config.toml
model = "image inpainting model"
dataset = "aerial photos of the United States (SatlasPretrain)"
train_examples = 101725
image_size = 40
crop_scale_min = 0.5
horizontal_flip = true
task = "inpainting"
loss = "l1"
arch = "unet"
norm = "batchnorm"
hidden_act = "silu"
padding_mode = "replicate"
widths = [48, 96, 144]
blocks_per_level = 1
block = "basic"
attention = false
upsampling = "transposed_conv"
init = "xavier_uniform"
residual_init = "none"
optimizer = "soap"
beta2 = 0.999
learning_rate = 0.0018
beta1 = 0.95
shampoo_beta = 0.95
eps = 1e-08
precondition_frequency = 20
max_precond_dim = 512
merge_dims = true
one_sided = false
adamw_lr_other_params = 0.0017
max_grad_norm = 1.0
max_steps = 11400
batch_size = 128
epochs = 14.3
lr_schedule = "cosine"
final_lr_fraction = 0.1
warmup_steps = 220
weight_decay = 0.1
adamw_weight_decay_other_params = 0.01
Rows from block 2, named by matrix and row number. Rows with one number belong to one channel. Each number is 500 + 40 x the weight over the matrix's rms, rounded and kept within 0 to 999. All counts start at 0. Numbers have three digits each.
# convs0: first 3x3 conv (model.mid.0.convs.0.weight, 144x144x3x3), inputs 24-31, a 3x3 kernel for each
# convs1: second 3x3 conv (model.mid.0.convs.1.weight, 144x144x3x3, transposed), outputs 24-31, a 3x3 kernel for each
convs0.58:552492462498491475538441508531435491541534505470539448497523525497448460608441462486511569419472495483629518443504467529579466511523508477464425515462451460453484490459476566504445482530536512547500519544437425438564
convs0.59:489525544492528487578430478459517499468576492532542512485507501522458489575568479543578588493439424470557485558536540510507435548495534523502483572412513553434587522536497460420578477489485508496559443509476505528455
convs0.60:533386518549586437479487565513417513417513518434512437521509530564409380484477545494506405453451458484530536537455541533471521496491485502423423517488569451521495502505499546529576486508526465402448536455508509594543
convs0.61:552518444503544577480446531557453532461532481538497537474503474480573544557475560466561422506461480511435415539467537557480496481542513509476565509448422421571456497490489434504484461459466515449497521519536516570536
convs0.62:592516498394487559552510554475516514462495479476505474489478589552510391461483455450513497484519491443496464495493569454541446516517515466447489428514573556469385558495477463571491568469512493497530505493449486448521
convs0.63:564519467470492501477464467491417501518503475497472497478510556503528528422527514442446560515467498490501533467474498471514529467521454532445452464556508473362519496491509509440520498510457519478518493533506596541507
convs0.64:481518478519573596524456452464578471474505439503493459499501534523384618520500506546553627524463468480487544456530459480467523497477542587510488489477467524521515508546467564520526496563530540508428466523462478582469
convs0.65:482492508519456482497506393545494497486492457494492534540490491497546462461515489475537517508436520532458518535476543511516502405458495496442505482492520503497486473505493487548561550508503512536478486536575570464530
convs0.66:540531483479512564538553557527513529537505526506518448512442482538455522500489482530534513494489532495451515429529491468466511486589531478504485498543448502508455455578555523532526469468481516494486500563520483445531
convs0.67:491505443492336391485553522479439494542463455478505454465515446474494508461542438483464497532462405484541519467485452580520499440520444534506476464558537535467502487580494520519497468525437522406434468556462491531520
convs0.68:536534504468500463490472563517425460510475502507490464510500521503567459544475512545517499528502540477425503501464501502412495470474459524488574491526521501498486552538507531436451513530493527417485544523566425544510
convs0.69:504461522498525475501455537478540490484453518542443431481474490503445467534535443477471517499459474514449476483479545468500464531544496490525516441510451511482499491516487542480473499517549523537467472538477505503460
convs0.70:518581456516452417509378541463445495487511537528495553491471497465545455500535529483483528508500502504504513502476495476581492505444433532519465472472588574463396538517462524467524485499474476530497482479512483450501
convs0.71:519469472508554455532517455513569507522544518502456511583523502515571537500511553512552459527530516488537486562446556416510432487504548491545451543412450525513531507465467447515517524503495412521440484512521515562514
convs0.72:503458481548519478474542519442485485503502456471497470505493476510456465509495515526511483501535498535512471452492503488469488535447552457462485510519506469543519463498504491497514521513504481537523493496474488516479
convs0.73:484489508463512519533564489477490499526465516493478516456475507492467444511529496459515501524474502494510499511502579488501537477582422457443461486454451461552551495487465478447484479495502511538484505558457514408555
convs0.74:506525481487446475469437522435547514509485477490536465471447524472540452554506435540554468602310504540366442556519514537458567596427460467545500444522541424456585436500485473572465451581465505523490445510571496490492
convs0.75:451514500572582360593481670418505501465517467530474472469496502513475424444599561498487561451666467510587528493511514421458574484519476562528418471528554545440432519516452496419514523546619528491490478480497493483494
convs0.76:489490546475527470485515472497515473551524463506534589498465461450544514525572484467468492508493492432544452514503468567486465557565468524542495548568456467486448562481532475489490486496522441491485493433529537560575
convs0.77:490552441529549579575433449461546476465506464476533458544466511452459504518511484500535541484502422469446448525505531519469472507494507528434526500479497489525466567518548465472481456520482521511499485503430578542521
convs0.78:517485502526635468464428433549502511477526442498553494505529420492423443482574444430551486553543397517471447481526491493544447564447507538436523454508496498607471442532548478524471527529475465516498463448461429556523
convs0.79:519460524484488392511418507475532531526521549495423517485502493541443454467478512443421416523574563447423568447443475570468454411535402504457458562572617482515470504546501529489511459514530495432467479472504567552502
convs0.80:478456476515482510506497511452429453511445535503459461472561516505473466511520457546491507433471493493532476449488492450518504514490466529562536524478523501509437466491488473584511519504432525503513547496533531469513
convs0.81:479489480447510451546466426517532524449507507563479491534478466484532541534426539509499557421519501448497535535474450582483460589470519487535454489516468498505403524467483496493543448546544486563572453485481523516501
convs0.82:463531527548490429484510505509539523413494511458470485534498502409474480431503497499521558535541525541590494531579502478503506522439506502509560521429431515473446474484525491508475565528509480567538536473528546477474
convs0.83:541513543458564449512450520536487436519471506571455526546493639491521481599457474543487464491425434462437546544463479614479475606443571522539473522420518504447462470476534500517489514457521543544526470461503501501475
convs0.84:540507511515507536511504513509438543462426498547482494540441469435560453471515535498548519508433442590523417496480480532485480556645448500496569472550501528424543518495504526538450483537487522445457492534545497515505
convs0.85:487488559548492512546447435447491433429504464415447550532572495464453546436580422489544537518574451528471589441442504524565457502448453496474548504507534614426473536536526529522552543518571468482427454457564497449439
convs0.86:513481404452493522509468530463566490489473533451538475526452488504593542498534548498509510511553465457491444548506471483515477497516470494470547461423564458515463500587496580489545533533438454472472493468469503531469
convs0.87:462470448534468487516551456469500512492493461514488495474434424534491444473480478455554497473500494471509454472521546474481480592564478482507501462566537498529455563502463571433505440516442495416594409529507503516526
convs0.88:441502539570474485504491648539472494456519498501463534494510559523447334459426465480548516516477532481385501465640576554482454515548486540435429484524735541539478561570438452516503514487464448556465541464491446520514
convs0.89:533491544503443325549409503559416489572555546498489462582492486530478506486536515494504522473446558433484481493459471488468544498532491477513447597566528434575391516463449554548490503457437602443436474450524520483489
convs0.90:491476489527536477482487555519460512450513505493621475539494518526550498560518506462474459451500414520563539548478417447436531431546557520510478510505467464518522500505502524460488473513517533580518491481473542483516
convs0.91:498546599443507462518411521512410574466531454471532467552510568547424562497514492480510558510413507516527436583557383501375575390539512455467586492461512446487463464551502523502463471485502501438493438560455496494482
convs0.92:552465455488515490561504483489516523520461557434521509453514468544514593475543524469478471510490448544407473549520476511536542521472590513510389455434529461562443469491512512534489503565508513480519562407540506527510
convs0.93:443516458507527482534533486510504495558508442469486511492424494491464553482522490487531464504567454492498499491527556563486545480503457477529459505510456512513512486543486495453446510501478508561539505538517552477538
convs0.94:507462493523474495488525565489484476496513439558467479474506491499490475539514545495542483502487474473514540598430504540428511519516534503538487543526507567465461549460525502484519482510517508475573464479514446498482
convs0.95:510507504501514499582484462485496518521509448492493568473476472525532450471558513512505559489548457506447488505475491450518517445557497464478518540514454465457483463467544523494509485543495445520497485504459489577476
convs0.96:484485460487570561514516452439536471451501458443454509508544466463600539457534469503534491519466499524588524476504417385509521475569512521445524505512547607415432484534549438428534520477535444487514517555557463468509
convs0.97:477551506480469444532441461468496546529540502520473500552506487540471545430473628542460479485471471465442557527515504526442453537554517540492512507487506496470466490557523477512462458532454498434469561476524502503509
convs0.98:544611479583468409482466427480553602491417498445514526520668494538472466442472530517521471506423524469463479539457531490506500403561470490472494476596512473475509521508477494502518459463514611483479517432507506551521
convs0.99:493489431555460545540532538434448509473478531458526461581439471440494542479493514516496542415517541526485438464470520494557427485505480531427533461545519621466428462474495581499483577476468492572474578441449476479489
convs0.100:516546515520445560499459596471501494521485542526499468495481473485540505527498481505545546473456406514492354514512443505464471497433491544442533485582496471486480507541483515526443496462538430566500465467478515490495
convs0.101:500425545549575512500423480560486495498427492464489458529490487434524479501451510494501467461505485471506539475428471481514505480559478513488525462502541479483548562486466561539490427498459531518518467475470449403494
convs0.102:499491497431470556515513471458492493449505492567498472461526488520528485499513397455528500507506441544506582460528456452485531468539496572524475524458495465534583499450532459528468471488486505472424519562476481489477
convs0.103:441576471517472504530530437504508589541476494520432463465496459499515526488510565628465474482486614521412514564518475533498473539472497512475549511526478491421386493493495517553562456499485514504532520535497466464535
convs0.104:581474503522525486439524493509448519504502444479493554465531450474424524489439452468537521571555507538549445483465465472493492472492524472504576566437395511501493431450469556528488506509559510533500499470513542491493
convs0.105:580527472458462447464453450504519470409478475537523509528415521469520506549433518455508459542522513622480609538542528509511496400437487532502458489562411492436499501512505612531484477527461485541482490495566491514482
convs0.106:506467483443446612519619445529499519515529440537483478529499453536525470443488486488488454491504541472436474570416554439517513504471481532514487472517475517447548445443539516547533482536491491452521557519461474427484
convs0.107:440429519559426505520514514608561452398574498508453535504591452485424597421555571521425499479598483515562438541545555523486500463474508582534438436498545513450535530524596507509528567424441578486464435483480564512507
convs0.108:485520442516454479488491437478511483559481465489558537509521439528492520493554452428439497513462516579439502491480521525520545484427560575385496568518423479463500478523480489543521455475466506504451481404514519496460
convs0.109:541504552464445591465545414492479506508510512533511461536521508524508469479457520484532463501485512479455525500514436577447487445476445501476572479538488490455515466549499489543524442463459497571500495511505449476541
convs0.110:520452496449498507506439485540559527547540488568511518429492472551479508547569507490454480441480578494556486486533530477514568532524564511508476624498468496464449526459515500499478417481446522525480494481517481530478
convs0.111:425583595487466416457489473490519526590517519454483492493572488491531489550476489562539496510436532489505461540482616493493496497508504534467473568498446448561451464447553541491452508528484571530524465392527509463425
convs0.112:510457552542475467531464509497553515576534482524452563550492470535464471424488579538495495470490509479436505481556520461518482474450430510515537567529512503543468542471536542588478563500456516509493486470585455538585
convs0.113:475487505381469429602510518586528497548514474502502566548598474489483512510469536463428529525504479500468523520510522501455425534529490536534435546570488502520527478432535555528527479493505453465487502585535480504507
convs0.114:481523496518518420510506509476523548471538503488490501490494501559489495447550519453510483452493449488521423449514528473541509393570486519463497471512538528493428547518515539513487598528527442506451438530425458514525
convs0.115:506455511507451504477509521551522503489483545448525450500463456578438442486519544506477474480462517456535493466476589460519505486517516527475458456470512425520551436482516504521559462539528530518542444510480484540474
convs0.116:503444466439496449421469470490511542478504470450499487467548392475590409487443477533507475535505508528489479489555510551506561492538522502484510520480434565504448495512483472429516532478485501500470496434416466507439
convs0.117:433497459566555546471394454509462519496498488486536522524436479478578476471563480531507475510496436466547458527516520455510470553529482592468442449465656424524517512555450539445451492578506449486536497505524481491529
convs0.118:521493490469503467516507539460488499471446528504521468447534517512460451448481519553516557485518490526632471413582507534464444515525493509513518490529542582512477479559571528468514547448564519487450457472429518491551
convs0.119:442457451466480460520540486497535551565546504540501503498483529485474521528473498603508492506421503498396467575487476521483501494475480487504456502473519545510455507547443537539541418469482542507492491486477464500521
convs0.120:575542480456437531521499468459488451519442531486529557486520475449460480480489537532493493453530518511438552502515440489525480528488506505439579533559407442421525474509533467503564544521425481527516464459517528432506
convs0.121:504499498526581450496494516519496520527536529533499490474459482513571480488479560561480532517462530483537494537478474527473490463466497505489463488463472498458441478514504496580540471494490512503542509541557536426535
convs0.122:523460559484500415486474451510509535492498483526510472451571436507450468480531486508577495433534442426522503464520561510479520504498512528492449520442521494471541489496534539555453494566543489502500516525478461487483
convs0.123:495510503516465453486471431471460496488448509481481518498460467559506514480570471438506473493444568547520511518471579550462521630444471475433538480473509478517457467453485540500498501495446485531497491500539510516512
convs0.124:524460510533490439485599495503426514501505510593438529496496497541492496461466477431518563460524507611517448503546520496418529537482503513545463520476406427549544401500502523504484491539490534535496460540484509519619
convs0.125:508529544467543546499558568452481471456469473492500448529441477476451522499491469455501474516518518553543497443429524478484501495541505489483435518506489484526514504512466489522487474473513507556523537571490499442484
convs0.126:462486560538466510528480509502435507495491485420519490398547484503508492507463532475541572475450500527418470485529541468503459440452471509492580501432501515557512517541553436530502420554451533463476467450516466455519
convs0.127:518542517494518537501534472461524461511462477469457464492468497509537493452492469512495445481493565505411520506513501551493513481527490555539495510604480466505492486453484527509490504494472489545494499467513538558562
convs0.128:477430484460506440571570541475529461499487480509470454459459498577519487469555520518515546487504469513618518520481557451541514524545463526504499474467450485378502535471496480533481509481520579482449493522527470398552
convs0.129:500514532519595425504506406453537483422530508571493525484506422457595477500530505467552579444542500503596596477507571513484565439574551510535510496528492506457531538517525506456505479451520514543489506469513515409479
convs0.130:496508467488514562507498425539509457529441578509536457553485519503541487422455509469474459561573572626591594517478491497489474522513522513494504512542491544544485472499488460498465465510557474489529549544494504506532
convs0.131:498489517504489434517494508487453479428497539491523501503443455463496550523571392493509493348433467576577564448494505491539414495505516446455480519485540528538513562498488447533562452517472578572458468442465504521549
convs0.132:535528550496488467464554502548477541458511479448444508499455551463549506435458461568526514505489454501454503525462434550468546488492440540431454487554471508508501595429491505505491425559482489446436464542489576510506
convs0.133:477432476477502499488498529470474587528540515602484491529444515515506481442518547495482563502499503514483511537481523522463451435552431483482461473460419501473543437551473509469484491521545537558434598451483524581605
convs0.134:553434524430520453548478539495516502505481490510507409563481478523463535558340584496528507500477539462359579531507521459467591404392480467535477527491424538558433441479493535499434487549515502510481502526467454500463
convs0.135:487495511562437532462527484425480494447503558473515504523527424497487506483537443515543599372451453501501500497552499414455492464547472455430526554522464568599484655517470473544520473481437495480522425455460519464538
convs0.136:559547450536478466546507480518436458500474486463468448507518473510570477492607478520504530560461439483510533569557456551452418514488473513609519508518501505464456569520455529477483426503478535502476481526566488482531
convs0.137:478601565489454555478466490473465520497515475544487528479505539532457452461460524497504495478527427493490560493581533424484541515518504540482449470549529528529536499484528483530550529462568521516491500516459461512484
convs0.138:448583519498434554511495510458491540471511480454481493489486497496424540499452467505476578474496554467488527521445544470468500501532464514504525529562445533520498487484434498471468487499551457476498517521476534534443
convs0.139:517536497515473474450449497590489483503458538545512531469484492471463509452605554540503485552477521492433411472523495465531519488469469507535471503473417530455435502473479530510549532453482574512531494532477469469453
convs0.140:496431406530435529595527499482552541531466520556478565539446511515528545424565435462420538465499544547528527496399500502484509497540536533517497526454471503482472565604557508506502501488493469510437480474458443507495
convs0.141:499540493447484511569464501471512476435501553505514478492471510491507544446490501450491522501505500507621555510547489581495530444556545518486515497478460497453370481500432506493512466421487560476539495453474608482501
convs0.142:453516523578511438412469512485492528462568517445544454438496477477487459495469443511459466482427583480410515473544423523425529491310483451458511480633571446511461522491497492541500436576433534472533409463505525545494
convs0.143:474474495546566620448466503514550534541540591513506466503439412519504475503561540438501453450504511546446468529507499499490413560482541461482509527477415490547476490532484448463516506561491498534477516483505498472471
convs1.58:493453484558479504450498498541481479484465460547508465452495538431512536539522467547454513475520508547471557480453515503498493502539526502482450469562527523469557568457494554527497537517504520561460426576531493526457
convs1.59:509503490473520559538467456553435519493499507488542490515405478506509459539533561410440459542506540397582612507504521513476474506520489465509559485523464474498548418491483499545547445440492485444488458487527517524479
convs1.60:447462547492499524483502544549472505506507508518454506483457463516480485500492487506496429542542525460496463555479564483482494481501463436504502461501520634495573415543525480463569506543484451475491557498481416501557
convs1.61:435496538511504552529452522533478474508514476549460451464506527481502503566437508456546408502547520515458557448494506549483492480512491496468577509481504519509489505480490530484503484496532515419569440449460486594477
convs1.62:485544488541418571522546499485562463499533481436491509454513540489474490413421481443451506567496483438424504460558503553523482487527503509587441532436520485499532461469479517492495567569524530500508490460514503537482
convs1.63:430489414520502503500540404480485462473513510410521479516483547556500495507554492536475508552515489500489516564499464535478541504553498495459491500450508433462486504445431543487477455516495477526422470515512468461502
convs1.64:506472491401527489509510539519491541549467478515478546542619568481541483508468476441544489472508517459446491486510543442548534537438498518503523484506465512501498571539507518512472468512429522474541506477531476526443
convs1.65:514408520542509432486503494574477524497496514535516481546440487500469491480470465490535557489428523427536455461509420431472516527501454564451537495491486540536487540496524484486500550522507561596497508544457507496454
convs1.66:446477518503481450536414455477473560520509533463519441532481510504480472563527494493500517434484553502501524464466505570502516528576464500464447536499448467428477512524486470504492495493480483542477464490464518465467
convs1.67:488517533393500566523501579499548546515435488543474538523467455487524441495515501551420467504527484491575528513529534445481496447530495515477534535547553499533548512505523515526494532496560463560486530487701607589491
convs1.68:447509481498450509502489428453372473457487523509562521442543530492417506479517528549552525547514447508505485521490478568434465513541498496533536575478502432472533414495471520485473484490518507466523532485442443596430
convs1.69:471521455502473598520539530363571480437561495535463509497524472481557486496486541464501466508508491476514467506526468489494506521483553476457508526515505516546513499480486572510488539478485536539471476539525512438451
convs1.70:459539478546495512430493394509585495505528516459556450510491510554502471500586512446511555529457492508559526539491527471466499512471476517462477433492513552519428507536479534485445496486469554527541482576479437441490
convs1.71:515483532543505526584471533487456456481470425427472539465440509557486439485456491439444512537485447487452501457590563537486549415531503512494508574494519544460580519429465534494572549496541599461498444503477507488517
convs1.72:472512469477462565530512513467631500445523432411425521486518516508503482425476479512509494522515501459520521499504509493505498512503531503517519542500486468451528471519482466486490531489487568563496472552507470466505
convs1.73:489541471507476541488496497278637594346633551465377586503465452489504436457516464531498524454513564517505504503517493486542472518519515511465535506477476544546504509513477515476474483525510504481519454501577476497535
convs1.74:479520528547532405532540527527530509535482455460457596515611430541482519551491568473554462461493492429503463500500476444532434549608452522510500505539533475426420490498572510528550490500510484567507479478522496477444
convs1.75:448588470511453574495480442521542460540493534525430457491447508570428487518684446493473531594386401541567519531494475520569502467506557467413518466494443537432480466543562486565484534442466534432546512483421446521544
convs1.76:527430445501458551497559510538477510486537538477510542560489497484504465507546501541534487532498500580575516584466435532468502528482486471454448500501533485520404394448495493547481449477499480524524466484439497476522
convs1.77:526508485497484553437509493598475494463493514446498523501487481489535460478500471499530482517476492465468465484530516564533514467458505512531498502597538543539479518531490496430513480541462508471468614506503479491481
convs1.78:471544453449452537531561411506463512519484451453467496478488499495485487524523546567552493523530449511499544463538501534545492597496463533445522545540517439564439501505495454493511467475487522468515521518451487442553
convs1.79:449453508532459460438524517531546456458504560463524488529519445490466488473467461511504476506492482478603507442509509476497528515543477550459573498497513511546480508514501481469471537488445472463456525571493489519544
convs1.80:532536619505449458452524473488480510523501443540546545552449441538487467515422526497510517522551515526494513580438481521507509455484456496536513478552553482446514482479465439495512497534521484518502444492503498524528
convs1.81:485475465515496523524543488506519462470540515471516482474514456503475510573520446482524566541547495514558525489562521545480474534502396471459575529506497478410531442498491514492556516506501457511505517421511477472477
convs1.82:423495514541433462438521511502553509516502545544505513510516510489610483530513443515464451480541464397462461496519509501516490417429493526526491611524550543500581515498500494498477492460521530528509517567521460528531
convs1.83:500446512543532528491399438494498460593512493511462504478525483497479579528556502514527444454527483427525576487490509550470419423609428441523480507509488552499527485501535502495491494483438503538466541527477554455545
convs1.84:433481526480486502446605514496515504486473538441546520565480534506580488510483526406535469541497559483432462474515503507579491468554499451533484491513532481486478552468496508486479529516489548461423554545589508446496
convs1.85:476459494482547485443493436485534519480447539536518465586463521488467519521515531550524436509541526481475553405497437513445513472589453464530473519500507440519578465406517500458492494484532548456497523544550485511468
convs1.86:525537479489514586556522436530524517473547501452473485552512454463463543522523507510530464490463477476510504548481512464465484510487520484474516501512558511495515564558519511521503520523509587476618469615483588471472
convs1.87:514459569441536491550484505460522483527480564485473525475479449544512459476562455535488493503521501468477531514511457511477554493493456523544472447527532524499525467538537537587403522599579477507505541552503442506533
convs1.88:403435530571395676484646452490560461501508484409548560514462485535531368464417501510568578503493418513439480525552475407482448566448498478565536483449557475552587549505510471551557558507605516500491426599553568381533
convs1.89:447478524556474489498544496481505503481476483509494501490535580509551452480525466480484462458454495555513494496443523469488520519478598503499493481495421464449467465532513521486516533478492495475425468547566548553414
convs1.90:486516459490421505499514467499497524521538494486453533460538484511444522536440538449448524559520425505519485510590441560534519477425485439517490506479501454496494471485550540572486509509537465478514508481510433549504
convs1.91:510477553448598517497390532502483499541462446443487449550510502447475473546430464476473503534518478509550561494452474574482524517541468525522501509523473451468467447527498501471533496509500532550534463484502469519471
convs1.92:510574466535547606514528489487522540518443443498519436568476444502494530474520509472461546535495537523504486468508534476475534486483501526508576445556509548524528531508541523484530510515506452471460503513492483530509
convs1.93:490488466494523424492574492375488521454518474489513482476524521545502445499463548514483533506496469484538542446502437453458455440514471507528463498501529575517496532524495483486489514475533457499440471393499513536541
convs1.94:443517471509457514540495472555577521550533548533498505412480483443524522488473489577507501511522513486465462471476522513445546479495483495482481456497462476481486482476549503482496460481475591556457544524498563559463
convs1.95:581530437444538498481497577469420475494571507523488479541508505519446574476523514546552456542504522606536500539471473415481554488554512525612514545457482506516484458503519489519510523521477559519531454475530527457494
convs1.96:470475498526460529502484446512487537525461519496553480516550511503506521589583487540377519501491506488449484466463571431565517490544487417514475487548506478466524463475507425531431487492489561471551500524448543483544
convs1.97:465498524460548497488506521459491482515458530501539524397499499517424508470449463456424521383460439524591507474427528544502462491484506487468433543527502464505536471521459530506463491468543541477416478542431478500484
convs1.98:513569472446466557541512426535456483487554526487489405464465479479525500479553531540486534457532539580523441526569594489524540453481448435500464595480405423479480516555468475468543495521510503452522416499599525508408
convs1.99:504470475430498488527534535510474523485492489456534439530535508493481460467465516517536548445477447510558534523488480466447490503514528468500472394402460430552481395485484491472487479542499516485499412456447510439481
convs1.100:525493496443486522436496487420587569486501509526488451520544462466486432457537453528451495513518484458554528496531506495451517471471499473471517582438497574532522526522533517456482525496432513532537566508518487511455
convs1.101:498547518485460462517561506486503507506506535465494410435568584543466540544523481524509538508510520478475538506458512544510506499474432505453524456472500525515489484507496447515448492451481546578480543558497512451594
convs1.102:483516484457536535527518441535484507521491521577573463522511480459464446536501537466524485459465498463470486490533490509525549460518532511465515537493517459508453512555549518505522545527563459416493524569482502481519
convs1.103:548495455478510453496511478539486511484504472514532517476577571507460493527441462500491486424539496445457515506443530504539405525542527495533525495552531483507468526508522476491487495573535455488449449543490522425514
convs1.104:531484496491512463533511404472542513450527489474506478482521520525531533529509470527451510468545510490511496509425532493526509453541548468530429457452419535476496554472497513457505450491524479438493527475513496490499
convs1.105:533554468438481541515470452441537466470489503459497580447512462542493494503525485405522504465544491560558518518606517539524447486477545458529469536447511481556519499482526534491461491553477475433517441497485471490459
convs1.106:450493509550535456434520575494487538524504483509479528440525538530572446533491500554461485455465527509514527475521497459542531464504502481530489510512466475425490507516565507481425497502502475535543483444481458543449
convs1.107:497436485538497472474499426560493418481537490505435497434419467449568482563489540526490484439466405502521572512488472423529436499461465484504476491458525546515480587504505476589565496540524482467459575493535480486488
convs1.108:476520512452509538494540513500442523549508503461515480498447521531491427485492517524458503471525502479601489435543466468464508483521512473522576513562538489510539453472521518455482474540512495443522531466522517501433
convs1.109:545410536551589474506532530540459518563485519443499496497494549482496483496515476542494549497514465501423499537437525540548434451512536483559492520404470477543556556536517503505517501484455471490437437548475555516481
convs1.110:481520507527469540498545509475454450435410535449497494471469476437519534476435533560539477542501448447478585520494543415437430487450551495535517564535538486491552456480424485468463502492518549461481498496486558565500
convs1.111:522507584580491424491508513502543579517477498519437476412498520495432475458488526481503479447496550465492494410531554530497522466504495509512471543490493485541493580528542501550496449490576487493476555514494461451507
convs1.112:466459474522561485505503527471486521497520508462469555485505523502494471489480499484499503498484479538494451565529471483494529505440532505494557456560527421543469528528459528494540499516511466539596483481462498529539
convs1.113:542469519496550494458444505483468474499471545535482465520478487467531496448481511526485444468511448489496451513441482538513485505514449430516474542422486511555496482430482492501428521526549492493500482462529503541503
convs1.114:521492463512394490491534517473551513553534487490538553507512537500557476474566483458469471529508514527437517448463501494570516490514495487545465490540481535521555559515475551531481602511502510511487549434484518540537
convs1.115:462471448415499533582411485542496435433551457483455472474476474537561458480512500508543511459510558487458462476506498400480481451559481496494508535539546458446478480510547491515512415497495534498488448527450524480482
convs1.116:522549581481464551518513520496465538510443461477504457456518552471516565467485517439495486523538477502518457472405502472446452473535452566563533501549504447550609480478499456498506513511411589477522471509594472498537
convs1.117:481463615418525566619483555457488460511537476544528457498506463505461461501472487454468505541483491525520429471487454496573511538501482492475557490542485496484422496505523537500532529503554442495467498494438595407550
convs1.118:574479477480530534482468464512541510538454486500464535493493526468561496496524508464503486504539468463472451515493522536456415464479525422560532488488513487463471498518452513498504528486530438492441544526557544504462
convs1.119:499524581460495488516487502490504540506477508463471520465532457477532537505499518521492558464571477452492364529512482487471513550509500463514527524468466509527523531494530549496485550541487484555493432594489527443526
convs1.120:417493499587492476395427489536462514561505406530477489504495509520534516489480499471551534543541509551520460474549487474502488541534485535484524458450555479569510474541472493523485401488496480617442625472530437528514
convs1.121:558510452525466455518471438518518464465460449505503472564487549522500489477540457501501585483462484521466473544488488495525460480498477525575519499517466455468552469551527472509571459480506429546543466478500476477471
convs1.122:483521484512500464484533533504476491456509530544495483479484452493480541539520474486502546545550512537502515517448500566531480500502515494580530497503517512505458536523528588570494490487492519460509487469448500529474
convs1.123:527548521511516445469496525489521498488511491473467505539511449518514446562500484536474373543472479541529505500546505481514530510503518510480464505509474548494474518486483485543538496531552515511509545489454464526509
convs1.124:505502529506506439476539449510449476470526512523501457535520479400540588502500461612447512493540471591478517582484557523512524528442512471465506546547515552478489488458538486488487551488467475476498501486527471507439
convs1.125:566507533504486491494521480432719535461655454543539447486421537478443501499499454460502481484527449554514506504487538490511531485539498517453557474534541517499477505483467490495515488497507533541499516505525525581536
convs1.126:480503428533515453436563530487529520455452498480548484516501509560438469545427540504478500427504499491496508486511543516526481538477470472419498472469496459535559514486482501488485530461506508505536520467513480509460
convs1.127:512491451524511553462520511447503501533504482486469542475533482520465496448492573533551480503516529583493456516443464470482458463430450469473634478514581575496486462483505506484557535536547561478510459477532551472483
convs1.128:478546369506418567445514339426474500469478595495480436530433518551551433540546600523506421574466547518468646490432476520485440463538484538450503478550428533485498447462542483480500516495501529544486480459496569431516
convs1.129:498553468544425456506542436502502548477563498516434524491467504574515551591586479547456464541488473450532473547543547385514514567540429481463462504490522571428452501531474501554453486480539503475540459525550501481535
convs1.130:564478458569571469539468455482443437502607492519496594507493484494421410489517521510483432441452472431490452498437469523545504575525511494482486480519449501533494461482516527564534535487502474518469482429505508570540
convs1.131:596564468498470555433466458594513450472498531577444500546408504453508478543490544401459410512470545473482561458456498463427455393505471484441538454490458479530519451519499534551472433515474532539527432519523489413481
convs1.132:539526557433509463507541537445585507496518564442542491471478538493487530499500482550433533509502436492478424506483464470480573479515496567518520491480466503498488522497545515569440516578517518553549447481499526481531
convs1.133:428493452484477524451483497425541478456478494480538525528506509546469489415493506539493530459442518490534467585476503493558463558495482506552552495556565465447472473447522518474472458486455434525483467451582522434451
convs1.134:491523498437516546538521515461575554520577522491487453461541524513470489558496463451531514488519491502490398502509469447495453465491497504452471502495520477415527519493455521513508492469584517498507522466458524551488
convs1.135:551447496522534516526480498444533484480477475546469537543502441465512534538483495456542534435461528405480502464511508537531505470549487518370526502539410486563521471417522488508512451545506452493474500464531466509498
convs1.136:477454535483514459497465508528493478462517501486503510501453482500478526589494518499531474515502507492498492472605546503504465478489522425416492382524490426380433522423514502483430458453453554472534545448464471493498
convs1.137:491544516531515508445458497536477520499513562476508463506522451465517514476507537524499464475539554473432511503463441502481538540519451497552495476472524520464483543530485514464505529519441470468556499538509510509502
convs1.138:521501421453554507472576579486463508494463521495495438521507544530493440557445426446476518469522510527506459483570496522528539555518476477479401490507530454525550518492491474494546478511547497439490476485512484556464
convs1.139:530534520457586453555446528406423529517438478484536482472473518495490550490478484499455514503510546436539522479492532482499484525546481568449487505488521461455524555474517474531547463549424501450489525481517558505416
convs1.140:577469578510530480518488542397556514527552538502484549513432543496548464458502442568523484415516489509525457461539461461551464409560520521545469503474547561493475563539489473565541463510465523460499495484522554498503
convs1.141:550465522463520532503479475408430525458449594579519556464491561500574509484467519489514536523573535469530457493502520488555458480469540479488512495484476486493446526512505520470506561469477433540465510587422417475481
convs1.142:554534540492548422455486475451488525496486497518459512512509498494515524558481462496437469458538505564520502551546453500602571507591516525509511460456478437483554526466489434478459433434525440515498534458469552453479
convs1.143:519526518522481547475518525505534500441490413461520517445405536493524522537555446491528514526541509493431521518454449495487437447510469511436502479517534472585480458449455447523540538505516521501493469459505491492597